python train.py --model="self-supervised image encoder" --dataset="photos of plants, animals and fungi (iNaturalist)" --train_examples=77898 --image_size=32 --crop_scale_min=0.3 --horizontal_flip=true --translate=0.06 --color_jitter=0.4 --cutout=0.25 --method="simclr" --arch="convnext" --isotropic=true --norm="layernorm" --activation="swiglu" --mlp_ratio=2.67 --inner_norm=false --patch_size=[4, 4] --conv_stem=true --layers=8 --width=384 --kernel_size=7 --projector_hidden=512 --projector_out=128 --projector_hidden_layers=2 --temperature=0.3 --init="torch_default" --residual_init="none" --optimizer="muon" --muon_scale="match_rms_adamw" --lr=0.0021 --momentum=0.95 --nesterov=true --orthogonalizer="newton_schulz_5" --adamw_lr_other_params=0.0017 --grad_clip=0.5 --ema_decay=0.99 --steps=6300 --batch_size=128 --epochs=10.4 --lr_schedule="constant" --warmup_steps=180 --weight_decay=0.05 --adamw_weight_decay_other_params=0.01
Rows from block 2, named by matrix and row number. Each number is 128 + 24 x the weight over its row's rms, rounded and kept within 0 to 255. All counts start at 0. After the name is the row's rms in percent of the matrix's.
# f: depthwise 7x7 conv (model.blocks.2.mixer.f.weight, 384x1x7x7, trained with AdamW), a 7x7 kernel
f.7 098 [104 131 126 107 117 149 114 112 136 110  93 135 121 131 138 118 129  60 122 108 111 137 173 182  77 154 168 115  82 145 170 150 118 161 123 108 137 105 143 138 126 124 143 136 141 152 143 108 121]
f.8 108 [132 120 101 129 115 129 149 127 114 143 121 136 138 124 147 131 136 170 197 148 127 117 144  63  72 113 112 116 136 156  96  63 131  94 132 100 125 110 130 137 109 126 134 123 136 134 128 162 141]
f.9 089 [139 127 158 135 139 121 114 129 121 140 133 147 121 128 165 141  99 102 121 131 144 130 149 100  70  63 135 145 145 139 144  48 103 136 147 138 142 175 122 141 109 118 101 123 116 154 130 148 146]
f.10 102 [ 96 143 135 106 111 138 141 114 144 125  80 131 118 115 112 128  96 135 114 133 103  82  81 105 170 148  95  79 105 111  99  79  75 106 119 115 148 149 110 144 142 117 115 125 136 113 129 112 138]
f.11 096 [103 112 150 122 121 137 136 155 136 131 136 149 154 147 118 100 126 122 100  97 144 114  87  74  62  79  89 110 140 148 119 138 160 105 133 115 144 109 139 115 154 153  89 108 141 100 120 121 109]
f.12 088 [ 89 120  91  94 124 104 123 141 111 130 113 140 136 140 122 140 123  66  92 116 158 137 117 142  96 119 159 134 108 106 105 179 144  86  89 102 148 108 148  77 130 139 117 142 126 142 122 101 137]
f.13 092 [130 105 159 101 124 113  99 135 130 121 168 149 147 132 133 132 154  97 129 114 150 158 158 187  73 110 161 144 163 145 141  96 106 153 179 146 154 139 126 129 108 135 141 116 106 127 116 159 121]
f.14 106 [152 129 149 130 153 155 162 121 126 136 104 129  96 124 145 123 127 157 156 119 142 147 126 175 223 198 142 132 120 135 117 161 145 110 148 119 141 148 135 139 132 149 128 121 132 124 142 126 123]
f.15 095 [133 127 152 122 115 119 114 124 170 123 110 143 118 173 143 104 138  74 103 155 154 107  89  97 152 118  76  87 133 120 134 188 131 146 118 133 127 133 106  94 133 165 115 110 128 144 105 113 117]
f.16 111 [110 149  92 135 110 121 124 136 129 117 109 115 116 147 135 135 111 124 108 110 110 100 102 149 225 189  96 128 143 108 100 166  85 112 136 124 117 124 126 146 121 141 134 132 137 148 128 140 153]
f.17 087 [141 111 100 127 171 114 138 146 137 146 130 113 118 141 130 171 163 176 146 150 177 134 171 112 194 166 119 148  95 129 104 136 127 113 115 145 131 131 119 130 125 109 167 139 154 106 110 133 155]
f.18 108 [124 109 120  94 114 113 113 111 105 113  78 111 104 118  99 114 121 109 100 104  96 102 125 134 222 184 108 117 142 121 107 138 106 123 123 121 120 124 120  97 123 110 126 136 137 161 145 118 126]
f.19 087 [127  93 144 134 138 119 101 106 155 164 141 138 164 115 136 136 106 177 113 159 136 103 122 106 190  66 138 135 118 131 133 168  92 125 147 100 138 103 125 125  99 114 145 116 125  94 124 104 121]
f.20 086 [108 151 139 155 127 141 122 167 139 132 107 118 126 137 129 154 121 105 138  94 144 134 133 166 150 192 158  92 171 172 101 116 116 173 132 132 118 122  91 123 149 141 145 125 122 146  82 153 150]
f.21 088 [111 120 131 143 122 133 137 115 158 122 146 165 139 121 126 114 126 166 142 113 102 131  92 108  61 103  96 111 118 177 118 188 141 109  73 118 113 156 141 144 135 112  94 144 130 112 141 112 134]
f.22 096 [136 147 135 139 110 119 130 113 127 145 156 140 115  85 124 144 117  51  97 151 130 104 144 132  39 144 141 104 124 120 114 164 171 125 138 129 111 132 124 124 143 118 129 111 125  99 131 110 109]
f.23 086 [119  89 103  80 107 133 101 117 113 102  98 109 108 119 123 114  93 106  84 164 128 122 157 139 189 123 137 129 143 125 115 188 105 125 109 138 161 129 157 119 119 134 132 135 117 166 141 135 157]
f.24 078 [101 135 133 137 136 125 107 101 125  98 107 125 148 111 109 122 121  83  95 101  94 117 148 139 188 158 160 133 113 137 161 166 177 167 110 138 161 126 147 160 168 123 129 141 135 155 131 115 125]
f.25 111 [147 139  99 131 160 116 158 150 116 133 165 124 120 145 109 130 165 133 157 143 106 129 162 115  26 140 164 117 120 134 164  93 126 124 133 142 129 112 120 151 139 111 164 113 119 130 128 124 138]
f.26 104 [130 134 103 150 117 125 102 114 103 139 146 135 118 141 103 119 129 152 137 111 119 165 101  92  53  69  97 101 148 136 170  94 147 120 163 139 138 135 103 137 138 119 161 114 150 110 127 140 150]
f.27 115 [118 139 119 116 109 126 135 111 126 150 117 131 130 121 134 151 138  78 111 136 136 135 123 183  28  82 173 141 124 142 125 170 140 142 123 126 104 131 129 119 118 125 125 150 114 162 128 139 117]
f.28 085 [103 119  98 152 100 107 147 163  96 120 111 110 106 138 140 143  95 163 159 110 135 162 134 169 158 179 147 144 138 127 152 126 179 119 145 116  89 144 146 143 122 160  97 115 158 148 139 110 130]
f.29 091 [124 114 122  79 118 134 120 129 147 108 117 104 112 125 145 143 158  92 168 136 124 162 164 130 151 177 166 171 110 163 122 100 125 179 117 119 140 154 131 155 153  82 124 124 139 146 136 121 151]
f.30 104 [148 129 156 161 131 170 155 157 139 121 150 153 123 105 142 143 115  98  95 143 136 156 144 159 156  96 171 193 140 126  97 149 151 110 138 145 154 130 145 149 130 160 147 134 132 140 160 125 163]
f.31 092 [108 119 132 104 122 135 135 135 156 127  93 137  94 156 115 128 142 123 167 126 110  62 117 104  67 126  82  90 130 145 159 118 139 145 116 117 153 129  79 164 152 134 120 131 132 109 115 146 111]
f.32 091 [132 117 102 132 131 113 132 158 131 107 122 107 156 133 134 121 102 131 105 139 116 124 116 147 239 174 110 150 131 142 125 159 118 141 146 142 100 137  87 118 143 152 122 134 147 128  98 119 109]
f.33 110 [133 149 119 135 119 122 144 112 124 121 125 135 108 123 128 163 155  92 141 170 134 140 151 135   3 157 137 143 139 123 139 136 118  99 112 139  98 140 121 107 132 128 110 133 128 129 144 119 133]
f.34 090 [162 131 129 125 120 113 112 137 143 110  93 126  99 121 110 134 117 125 115 132 125  96  94  80 209 120  79  83 153  97 116 149 118 132 131 102 141 136 122 161 149 155  98 111 117 128 141 107 124]
f.35 103 [108 131  98 179 120 140 101 133 136 102 154  98 105 139 145 125 133 185 127 163 136 161 141 155 162 182 143 143 120 129 131 163 108 138 144 143 153 127 184 144 143 124 136 124 123 176 126 123 120]
f.36 074 [113 116 137  95 117 109 126 129 129 106  76 111  90 144 152 126 110  60 138 100 106 132 150 100 105 139 117  95 135 132 121 130 136  84 129  99 116 176 174 138 142 137 152 146 139 149 158 103 142]
f.37 087 [152 126  92 122  91 135  98 146 107 134 155  98 143 131 153 150 177 203 175 142 143 118 174 171 145 182 128 134 129 132 132 132 119 140 139 129 146 133 130 120 122 155 126 116 140 125 111 136 140]
f.38 123 [130 144 134  93 119 127 136 116 133 130 118 136 138 136 113 147 125  46  92 137 121 135 109 113 103 103 108 110 118 109 145 225 171 113 116 133 117 138 146 121 143 142 111 134 119 150 127 122 146]
f.39 115 [ 99 127  81 123 125 123 114 130 144 119 134 149 131  99 105 134 132  88 164 126 117 144 136  93  35  52 119 121 133 121 136 132 126 156 144 142 112 161 141 140 133 123 136 137 114 133 133 125 134]
f.40 109 [ 93 114 118 132 137 119 134 112 136 137 143 118 147 123 107 119 151 150 137 122 112 103 102 179 213 191 111  89 113 139 102 109 108 128 102 124 126 117  99 123 133 102 129 112 138 106 108 131  94]
f.41 117 [128 133 133  99 140 127  88 106 146 121 119 143 117 124 115 135 102 175 122 114 107 143 122  45 212 102  86 136 127 143 103 155 124 143 138 140 111 143 129 139 124 127 122 123 113 100 116 131 124]
f.42 096 [113 110 134 143 108 121 134 149 121 145 130 141 131 128 146 115  95  99 126 132 150 115 156  57  37  76 107 117 165 146 139 113 120 147 138 146 131 147 131 148 119 139 140 139 152 131 122 108 148]
f.43 081 [135 107 127 159 159 132 138 102 133 127 182 115 143 130 144 135 146 155 106 145  73 156 138 152 197 122 144 174 124 140 112 114 141 142 137 126 110 159 123 107 141 123 137 109 101  94  92 104 101]
f.44 091 [134 154 138 167 128 169 146 164 124 148 123 130 155 172 112 119 108  98  88 147 119 120 125 153 198 123 119 105 159 159 142 188 162 123 132 157 110 140 128 122 133 118 127 106 147 130 147 123 126]
f.45 083 [168 116 115 113 156 115  98 148 117 151 115 163 133 163 143 139 148 133 174 131 160 117 151 171  66 124 121 111 116 173 167 128 125 161 128 119 148 137 126 129 151 138 128 144 127  74 139 153 140]
f.46 112 [106 104 114 154 122 124 101 106 105 110 149 123 119 130  90 106 135 158 113 118 141  72  77 125 142 143 131 187  97 123 122 132 110 115 132  94 122 116 125 123 102 113  75 100 105  92 119  92 125]
f.47 099 [133 163 155 136 141 116 115 127 123 137  89 142 126 132 165 102 113 118  86 137 157 134  94 150 104 129  68 135 186 109 152  84 137 110 125 153 109 132  78 140 136 148 123 137 130 132 139 127 171]
f.48 097 [135 150 120  99 113 141 131 147 115 151  93  81 152 141 126 104 112 118  97 130 108 120 137 139 179 178 120 116 122  96 100 109  77  92 122 170 106  91 117 131  78 129 117 139 131 108 111 114 127]
f.49 078 [111 115 150 114 165  95 147 162 131 131 132 160 114 123 144 109 110 122 147 147  94 142 161 165 158 167 113 130 136  87 127 108 170 139  90  97  95 106 145 126 110  90 106 110 104  97 129  98 104]
f.50 123 [127 145 131 134 141 155 142 131 122 136 142 149 114 152 133 138 115 103 138 127 121 141 126  90  22  60 122 150 147 143 133  76 101 136 146 125 121 146 148 130 143 119 143 123 145 133 135 119 138]
f.51 131 [125 122 120 137 141 124 131 131 121 129 149 141 116 112 116 129 137 173 148 134 114 132 142 103   7  86 154 126 125 145 146  70 114 136 139 117 132 132 130 139 116 114 113 122 129 111 130 114 114]
f.52 093 [105 130 130 150 117 126 139 124 118 102 130 119 119 134 104 142 128 126 138 104 136 134 143  90  19 138 165 139 122 156 125  96 136 131 149 136 103 157 151 155  89 151 154 119 135 143 143 106 137]
f.53 119 [124 122 120 110 120 130 137 132 127 123 120 126 134 134 116 121 150 180 146 123 107  88 114 146 220 202 133 117 102 116 160 172 142 127 101 144 115 123 125 115 134 126 105 129 111 101 125 129 114]
f.54 124 [122 118 115 135 115 122 125 126 137 118 122 120 138 126 111 108 152 139 138 134 123 109  98 196 240 185 117 100  99 123 115 130 133 116 120 130 121 115 108 101 127 132 123 138 129 125 137 123 109]
f.55 104 [118 115 141 146 136 138 106 135 127 148 143 142 152 140 110 123 136 150 111 130 145 138 150  70  26  62 137 128 119 126 124 129 142 126 124 154 138 169 160 136 127 130 136 122 139 129 147 126 150]
f.56 079 [129 110 132 127 138 180 114 123 133 142 149 102 137 139 118 115 100  99 113 128 159 154 149 148 153 151 122 115 150 108 143 179 147  91 134 155  99 147 130 133 120 142 145 145 183 160 122 180 176]
f.57 083 [104 140 115 103 122 130 124 127 121 121 146 164 112 113 145 132 143 145 145 140 153 137 141  77  27 113 125 124  71 107 139 100 107 147 101 124 119 140 110 130 120 109 128 122 107  98 154 132 138]
f.58 106 [157 146 132 167 134 152 170 144 103 129 147 119 122 159 166 148 111 141 160 121 146 167 142  88  87 107 132 154 158 151 162 139 155 155 149 163 103 127 130 149 113 143 140 171 142 156 144 135 149]
f.59 095 [ 95 115 136 122 115 107 119 141 164 155 140 150 147 159 133 134  82  59  94 106 132 106  87 112 182 128  99  91 141 111 114 132 150 144 122 115 159 132 120 158 148 137 114 140 124 124 129 148  97]
f.60 086 [141 194 142 103  90 103 166 127 172 135 118 109 104 121 124 132 143 180 120 141 126 113 141 118 114 108  82 104 144 158 155 157 129 103 121 139 137 152 132 145 122 140 127 132  88 167  99 115 152]
f.61 126 [140 121 126 113 112 129 127 120 137 131 135 122 118 110 127 115 127 104 158 137 133 131 130 153   0  92 137 125 126 127 122 118 128 133 120 128 113 123 141 120 131 134 133 142 124 138 134 123 128]
f.62 108 [161 133 106 156  91 147 118 125 139 117 159  97 119  97 157 123 119 173 133 130 102 123  98 152 211 158 128 124 138 123 141 138 156 145 164 143 135 101 143 166 100 122 149 134 102 146 124 127 135]
f.63 082 [155 129 143 164  89 135 111 152 153 105 163 127 103 107 155 158 123 135 105 134 117 156 118 128 193  99 109  85 177 134 143 128  99  99  82 143 147 137 151 135 119 106 142 124 132 112 102 125 115]
f.64 098 [104 144 117 128 144 132 118 141 135 140 132 124 148 140 126 140 168 162 144 135 133 115 139 139  10  86 127 104  88 164 134 143 144 121 144 112 143 122 104 126 118 105 126 115 130 125 142 116 120]
f.65 077 [135 150 126 124 132 121 116 107  80 114 129 103 143 111 114  95  91 142 143 125 114 153 156 140 128 116 178 100 111 108 161 100 172 115 114 114 119 128 116 154 121 108 102  93 114  87  69 138  92]
f.66 138 [124 136 102 113 122 121 126 122 123 145 152 154 127 129 150 157 189 191 170 163 146 126 140 169 173 193 135 151 124 142 160 153 165 146 134 124 125 142 140 129 133 124 133 117 133 115 133 139 129]
f.67 091 [115 146 137  83 133 138 120 129 138 134  81 140 168 147 150 145 119 125 116 138 139  98 106  88  92  98 100 111 133  96 119  76  66 128 114 130 101 103  88 104 118 127 118 112 111 130  94 140 131]
f.68 076 [ 94 125 123  98 148 113 126 101 158 112 114 129 125  89  70 137 150 145 134 134  86 111 125 143  92 141 132 125  90 150 196 115 121 166 120 114 115 120 108 152 139 131  84 140 106 141 120  94 126]
f.69 104 [114 161 129 123 123 129 116 114 141 120 162 133 134 157 146 160 145 145 150 148 138 147 141  87  32  84 113 156 127 129 115 132 133 129 151 116 115 152 132 162 111  96 118 105 111 150 133  94 109]
f.70 105 [135 106 104 118 132 110 115 133 127 131 131 120 135  99 119 103 120 108 133  96  87 116 149 186 155 171 160 128 113 129 146 124 145 137 110  85 118 114 102 104 111  77  95 124 104 100 103 107  75]
f.71 086 [110 102 137  94 107 115 153 123 152 114  91 139 118 143 123 116 121  78 104 148 135 151 136 129 121  87 126 151 107 111 104  62  96 113 119 129 126  94 124 133  94 141 147 112 130  85  92  87 152]
f.72 108 [131 140 115 107 148 138 117 114 133 101  93 137 101 126 109 132  93 107 106 108 138  80 105  94  58  99 120 101 128 129 104  59  92 144 129 142 109 134 114 110 141 113 108 115 100 116 127 106 131]
f.73 095 [112 132 103 100 122 120 163 163 142 140 108 126 166 133 103 114 157 190 143 154 122 115 123 163 179 148 136 116 102 133 152 166 151 157 145 129 134 130  82 128 143 137 140 171 140 109 122 140 164]
f.74 105 [122 115 121 134 134 122 122 145 152  97 136 129 110 143 120 154 140 113 111 142 138 138 150 205 139 217 171 135 162 126 135 117 121 132 144 150 150 152 142 118 116 128 107 118 126 175 153 124 123]
f.75 099 [151 112 128 165 110 130 139 122 110 134 145 124 128 162 162 120 127 182 148 109 177 150 165 153 172 135 116 159 178 110  94  96  69 109 146 132 140 128 116 114 112 129 126 119 149 140 111 127 128]
f.76 110 [115 136 162 139 139 125 124 143 139 136 121 126 145 123 133 109 133 147 146 126 137 117 115 163 227 180 110 131 130 117 114  76 117 108 131 132 132 123  77 108 144 123 151 135 124  76 139 125 138]
f.77 104 [149 117 120 117 154 108 129 101 126 141 117 117 130 119 146 150 129 161 150 150 134 124 163 215 162 172 152  98 105 148 142 169 160 170 110 121 158 132 126 135 159 111 110 123 133 130 130 129 108]
f.78 107 [135 130 130 131 144 118 124 118 128 130 129 100 148 135 123 113 127 157 159 116 106 120 131 130 238 194  90 150 132 122 114 182 133 102 128 134 132 104 127 111 130 125 118 127 137 112 122 128 125]
f.79 103 [134 141 136 148 135 123 136 101 133 125 191 143 113 133 159 119 139 131 122 146 132 136 119  90  70  67 119 156 147 142 163 114 147 125 159 159 135 118 184 134 104 123 144 126 128 170 120 143 152]
f.80 103 [101 111 143 130 137 131 123 122 129 143 137 139 141 107 122 129 130 119 115 116 151 118 143  97   7  86 146 116 128 140 122  83 116 120 122 117 106 156 122 107 153 114 111 139 152 123 141 142 131]
f.81 115 [140 132 144 108 110 116 103 133 157 142 102 152 153 108 124 134 151  96 152 109 108 145 138 166  41  99 123  67 147 117 160 100 131 141 107 119 136 130 115 158 114 145 136 121 140 116 132 112 101]
f.82 116 [142 123 150 128 128 120 154 127 101 135 138 161 134 116 130 122 155  95 142 133 123 132 146 135   0 109 124 137 132 125 172  99 148 141 130 138 125 137 116 122 122 126 135 127 145 124 141 138 123]
f.83 091 [121 107 159 127 107 120 123 141 130  94 153 144 132 156 117 130  84 148 117 102 124 165 115  73  81 105 142 184 122 163 129 101 158 156 134 133 124 118 142 126 100 124 105 111 152 146 141  95  90]
f.84 089 [128 151 154 174 137 140 141 141 156 121 149 161  90 137 128 148 131 137 202 124 165 184 162 139 111 115 129 157 125  83 105  95 127 111 113 142 116 134 148 158 125 142 136 122 139 138 133 158 135]
f.85 129 [168 185 154 159 131 151 173 145 127 138 154 138 139 158 146 134 116 137 104 127 155 169 137 142 133 128 152 169 145 122 108 135 125 124 165 130 161 135 146 133 140 142 167 143 134 160 153 162 176]
f.86 076 [140 135 119 127 113 143 161 161 113  96 109 155  95 123 149  92  89 125 117  87 133 117  95  84  89 123  79 133 133 128 102 106 122 132 113 152 139 107 125 133 118 142 137 136 154 186 177 138 141]
f.87 094 [ 84 136 108 130 157 137 114 126 138 152 106 151 147 154  93 125 134  64 107 121 106  87  88 113 141 105  98  82 164 148 125 129 126 169 155 145  97 107 145 119 145 131 122 118 162 109 134 110 121]
f.88 089 [106 126 146 139 119 152 109 158 135 155 124 147 115 141 149 106 146 213 198 151 130 120 122 145 148 149 116 123 136 130  85 146 155 124 107 144 143  93 124  90 110 119 131 155 147 113 141 134 136]
f.89 097 [ 89 127  97  52 100 114 112 135 126 104  73 113 117 124 117 120 160 138 143 143  91 105 125 161 139 167 128 134  90 132 153 149 148 130 136 132 117 117 151 129 141 108 142 152 138 155 141 164 160]
f.90 072 [138 166 151 137 153 123 139 116 144 134 118 112 142 140 140  88  68 150 113 114 107 111 109  99 112 104 128 108 142 146  72  89 146 112 153 131  77 136 124 124  81 116  88 133 116  94 138 139 118]
f.91 090 [105 106 141 131 134 115 134 144 154 121 127 153 130 129 125 127 152  78 109 142 143 168 120 106  68  88 151 165 156 121 151 110 115 117 153 171 141 138 183 154 138 141 157 126 160 126 151 150 108]
f.92 087 [113 124 118 144  99 124 135 147 110 119 129 119 128 115 122 116  95 115  52  94 108  98 135 108 178 116 157 115 176 138 121 116 131 138 161 146 124  88 134  80 121 148 117 161 147 168 115 133 138]
f.93 112 [137 139 121 136 138 131 129 130 112 124 162 126 126 137 152 144 153  96 131 143 126 100 126 153  21  93 153 145 109 122 107 195 167 105 117 129 122 131 133 117 140 122 110 115 119 135 120 123 127]
f.94 091 [131 134 125 159 128 147 100 123 132 109  86  92 144 132  99 110 133 137 153 124 121 113 143 156 232 148 108 138 158 123 137 165 156 124 100 115 117 136 125 119 118 141 114  94 108 104 111 110 128]
f.95 084 [159 104  82 110 108 106 162 163 137 106 150 174 133 144 121 109 127 162 138 119 137 128 133 144 105 103 116 160 107 100 166 173 110 110 126 120  74 136 131 118 132 100 126  97  97 140 106  95 143]
f.96 111 [148 128 139 147 127 142 151 128 117 130 143 118 144 132 103 107 107 156  96 128 151 130  95 169 229 131 136 140 113 119 128 188 104 143 130 130 138  92 140 130 117 124 127 137 118 113 139 158 161]
f.97 105 [126 143 108 124 146 116 140 101 108 125 163 170 111 103 133 132 123 159 142 143 128 131 113  87  53  59 132 116 122 139 104  83  91 133 143 139 111 151 143 158 142 128 133 154 123 131 107 137 115]
f.98 119 [129 120 138 119 123 148 124 113 135 128 122 127 103 138 134 111 132  90 125 148 113 126 115 101 255 100 100 127 130 124 139 143 114 134 129 119 123 134 110 149 138 121 140 142 128 131 138 121 126]
f.99 133 [106  98 114  97 104  87 107 104 115 112  90 119 131 108 135 104 145 117 126 110 117  98 131 182 208 159 106  98 130 117 137 172 124 127 109 128 131 130 135 129 144 107 110 113 140 107 109 105 103]
f.100 094 [149 128 140 135 160 130 145 135 147 122  90 109 118 144 145 102 133 173 148 108 136 156  95 132 203 174  88 117 101 138 111 180 128 147 118 138 166 108 141 124 143 136 133 114 111 151 141 144 144]
f.101 098 [141  96 104  92 155 106 112 152 120 108  83 136 122 123 114 158 163  64 141 117 142 105 113 153  83  94 136 139  97 136 155 178 158 123 136 122 126 147 110 159 117 120 128 131 164 146 131 116 133]
f.102 082 [153 141 125 137 133 147 144 129 141 133 119 136 131 133 139 127 138  64 148 124 138 119 130 128  48  63 144 103 141 124  99  70  81 141 123 129 134 140 104 135 122 123 110 150 146 121 103 113 121]
f.103 096 [123 142 149 141 143 113 161 125 158 140  97 126 148 154 149 159 154  76 123 121 135 134 103  75  51  76 120 123 159 111 124 125 118 141 130 109 108 127 166 141 134 120 156 130 144 139 136 143 143]
f.104 110 [109 113 135 118 119 109 103 114 113 116 105 143 129 106  91 105 125 176 133 113 101 116 140 143 228 168 130 126  95 112 101 146 126  97 114 123 139 109 138 108 120 111 119 106 114 118 117 133  91]
f.105 090 [144 158 129 135 162 154 138 149 144  98 122 138 112 139 145 129 153 151 139  98 154  94 105 110 183 183 118 112  94 140 132 167 177 138 131 134 128 136 114  82 116 107 156 140 144 115 131 148 164]
f.106 104 [140 107  93  87  95 117 170 140 152 110  86  97 119 123 127 129 109  86 100 114 138 157 119  86  66 106 106 159 140 146 116 174 123 117 130 128 142 124 142 147 141 123 124 121 159 143 155 145 136]
f.107 104 [100 105 106  95 112 136  96  97 109 123 114 120 126 122  86 135 106  92 112 114  70  89 135 113 164 136 129  98  98 118 168 159 143 137  86  94 147 138 152 150 117 103 111  98 134 133 132 135 106]
f.108 084 [109 108 143 164 126 129 121 125  79 144 179 158 119  97 152 106 142 191 130 122 114 129 170 155 164 164 115 158 112 111 135 153 150 122 147 129  91 124 165  93 146 115 134 131 130 142 137 135 121]
f.109 086 [148 125 121 167 153 155 137 137 174 153 164 162 132 123 154 120 115 139 126 115 137 185 156 140 103 106 126 170 143 130 179 146 158 151 139 127 142 136 186 153 125 137 142 127 149 163 135 138 132]
f.110 087 [134 129 145 155 113 130 127 159 168 141 160 147 161 144 124 145 150 178 153 129 132  75 120 131 169 143 122 110 145 128 158 150 198 116 115 134 174 108 108 120 113 116 131 128 107 163 134 139 144]
f.111 098 [ 96  99 127 118 106  96 129 103 135 100 112 112 153 103 115 118  96 139 183 121 124  88  89 108 131 194 153 126  97 110 128 116 143 155 114 103 150 139 107 139 147 129  99  85 111 125 148 109 127]
f.112 094 [114 137 143 197 121 151 136 127 144 108 197 150 111 151 160 128 139 150 176 128 163 139 122 156 123 162 148 114 116  99 150 116 147  99 119 134 116 155 124 105 126 163 137 126 112  96 154 125 133]
f.113 134 [132 129 119 139 120 136 122 121 124 120 151 121 135 121 135 132 136 106 130 135 130 123 164 150   0 148 162 126 118 134 129 136 131 145 107 124 125 121 154 119 125 130 127 126 132 129 126 132 127]
f.114 121 [120 129 121  99 110 131 118 145 121 109  84 106 119 117 116 122 105 104 102 101 122 123  90  87 222 181  85 101 144 135 121 158 137 132 133 127 127 111 111 120 117 134 138 107 120 138 129 119 105]
f.115 080 [134 112 139 136 154 156  90 122 154 113 134 138 120 124 137 104 165 176 143 130 107 156 166 148 120 186 120 142 140 137 117 120 171  73 146 117 162 161 143 126 175 115 149 152 144 127 147 122 137]
f.116 075 [118 133 109 115 137 139  92 143 169  92  72  89 164 126 101 126 179 100 113 142 122 120 112 143 131 130 147 116 113 137 137  71 131 165 109 142 107 142 156 138 143 110 181 107 121 117 132 123 115]
f.117 097 [152 149 124 137 156 135 145 194 132 127 142 116 155 135 149 142 136 149 144 115 153 150 141  95  61 100 118 167 131 142 135  89 110 135 149 122 145 166 136 130 159 141 137 132 146 161 112 119 176]
f.118 132 [137 122 122 120 122 129 122 148 132 107 127 130 136 145 151 153  99  28  90 161 151 150 146 131  94 151 149 146 109 125 156 197 146 112  99 124 131 119 116 123 143 137 125 140 139 135 129 135 137]
f.119 096 [148 133 144 157 150 133 140 148 117 147 113 145 122 107 126 160 136 165 129 107 149 124 121 101 232 155 138 119 139 153 176  82 135 145 134 116 122 146 134 133 121 116 126 136 116 101 150 126 106]
f.120 091 [133 132 136 155 129 136 122 130 114 169 118 120 151 138 142 132 174 162 171 140 147 161 118 163 163 166 138 147 111 127 186 178 174 151 150 141 148 153 112 156 132 156 109 127 124 139 139 135 108]
f.121 122 [126 122 131 118 128 132 123 144 131 142 107 131 135 127 140 137  82 121  76 119 132 110 126 109 253 164 108 125 139 126 110 151 100 104 136 138 128 124 112 107 139 135 133 123 138 129 129 145 117]
f.122 085 [160 141 141 163 162 164 150 139 135 149 145 135 125 118 135 104 162 170 124  76 148 175 167 137 136 113 138 134 105 120 108 125 141 142 175 151 110 145 157 141  98 162 131 166 147 111 114 150 122]
f.123 086 [135 139 151  85 114 150 107 138 154 120  91 166 125 124 118 128 106  95 127 173 104 139 128 112 147  90 117 150 123  83  92 103  71 113 128 161  89 152 110 130 125 144 113 127  96 131 157 145 144]
f.124 086 [125 117 162  93 152 131 126 117  98 104 156 112 117 134 129 158 116 175 144 148 125 133 106 132 183 106 132 134 144 109  97  97  90  82 145 170 117 116 108 155  85 146 152 101 136 129 136 134 161]
f.125 085 [152 124 179 150 122 138 128 129 117 107 158 158 126 128 134 156 142 156 137 109 155 143 129 130 124  88 157 136 119 114 144 212 152 148 122 131  99 145 174 137 157 113 149 131 155 173 123 137 133]
f.126 081 [141 137 131 137 168 137 131 108 110 102 174 139 109 111 150 103  92  68  92 114 134 129 136 161 196 167 155 123 139 136 151 119 160 117 124 120 116 108  86 150 114 122 137 136 136 113 110 137 109]
f.127 083 [133 155 147 120 152 152 140  94 141 130  92 104 182 154 139 181 144 102 125 145 145  68 123 131 119 126  90  92 125 117 142 102 119 134 139  72 145 135 138 154 128 138 128 134 115 127  94 161 137]
f.128 108 [166 134 147 124 125 126 149 153 137 144 145 116 143 148 167 147 113 106  90 151 149 126 116 116  38  55 130 128 153 137 116 124 110 130 146 163 153 136 107 137 110 133 133 123 132 111 141 127 148]
f.129 091 [146 158 147 145 168 155 148 106 138 140 162 142 162 128 156 124 150 184 166 153  84 121 180 140 112 127 147 150 150 141 110 175 170 101 128 129 143 130 119 158 138 131 109 123 115 135 139 137 122]
f.130 105 [117 139 123 131 104 127 121 105 118 144 147 116 128  92 126 121 149 189 157 130 130  91  85  85 164 101 111  93 135 124 108  57  90 119 131 131 118 157 105 141 118 167 121 134 138 144 122 136 136]
f.131 085 [134 125 121 123 128 125 150 113  96 120 110 120  79 114 146 124 133 113 108 119 124 144 148  83 110 166 106 113  89  85  91 148 178 100 151 150 132  84 170 133  89 120 121  95 145 148 119 119 147]
f.132 093 [119 129 114 127  88 131 119 106 125 114  90 109 132 121 118 102 150 122 114 107 151 115 107 156 190 118  85 110 116 108  88 107  81 103  97 101 129  98 122  85 115  87 103 124 135 117 122  96 120]
f.133 093 [ 96 119 114 105 126 106 105 114 123 108 110  99 117 146 129 122 166 158 150 147 131 120 137 166 194 145 131  87  97  97 119 176  90 104 122 129 102  95 138 114 144 106 111 123 108 154 120 152  98]
f.134 084 [129  84 148 128 130 109 103 130 166 157 113 153 132 132 120 119 164 155 118  93 149 145 141 152 184 145 145 143 139 121 149 136 170 139 130 176 104 152 155 114 121 146 145 113 142 168 152 159 170]
f.135 105 [111 120 118 111 116 108 103 121 103 129 136 113 129 109 105 106 148 183 182 130  95 107 117 165 131 134 137  94 107 128 166 211 156 135  96 126 135 126 139 118 129 142 105 137 119  99 107 132 120]
f.136 083 [136 115  96  83  76 125 119 143 131 118 105 125 123 109 121  96 164 130 160 141 118 113 100 167 180 152 109 110 125 129 108  63 107 141 131 118 133 119  90 109  87 114 115 119 123 117  95 136 120]
f.137 112 [ 97 135 135 159 124 129 121 131 116  96 164 139 132 118 142 115 148 195 134 144  94 147 128 176 218 148 149 160 105 122 115 141 127 118 114 139 110 112 154 131 114 157 122 123 133 147 128 132 118]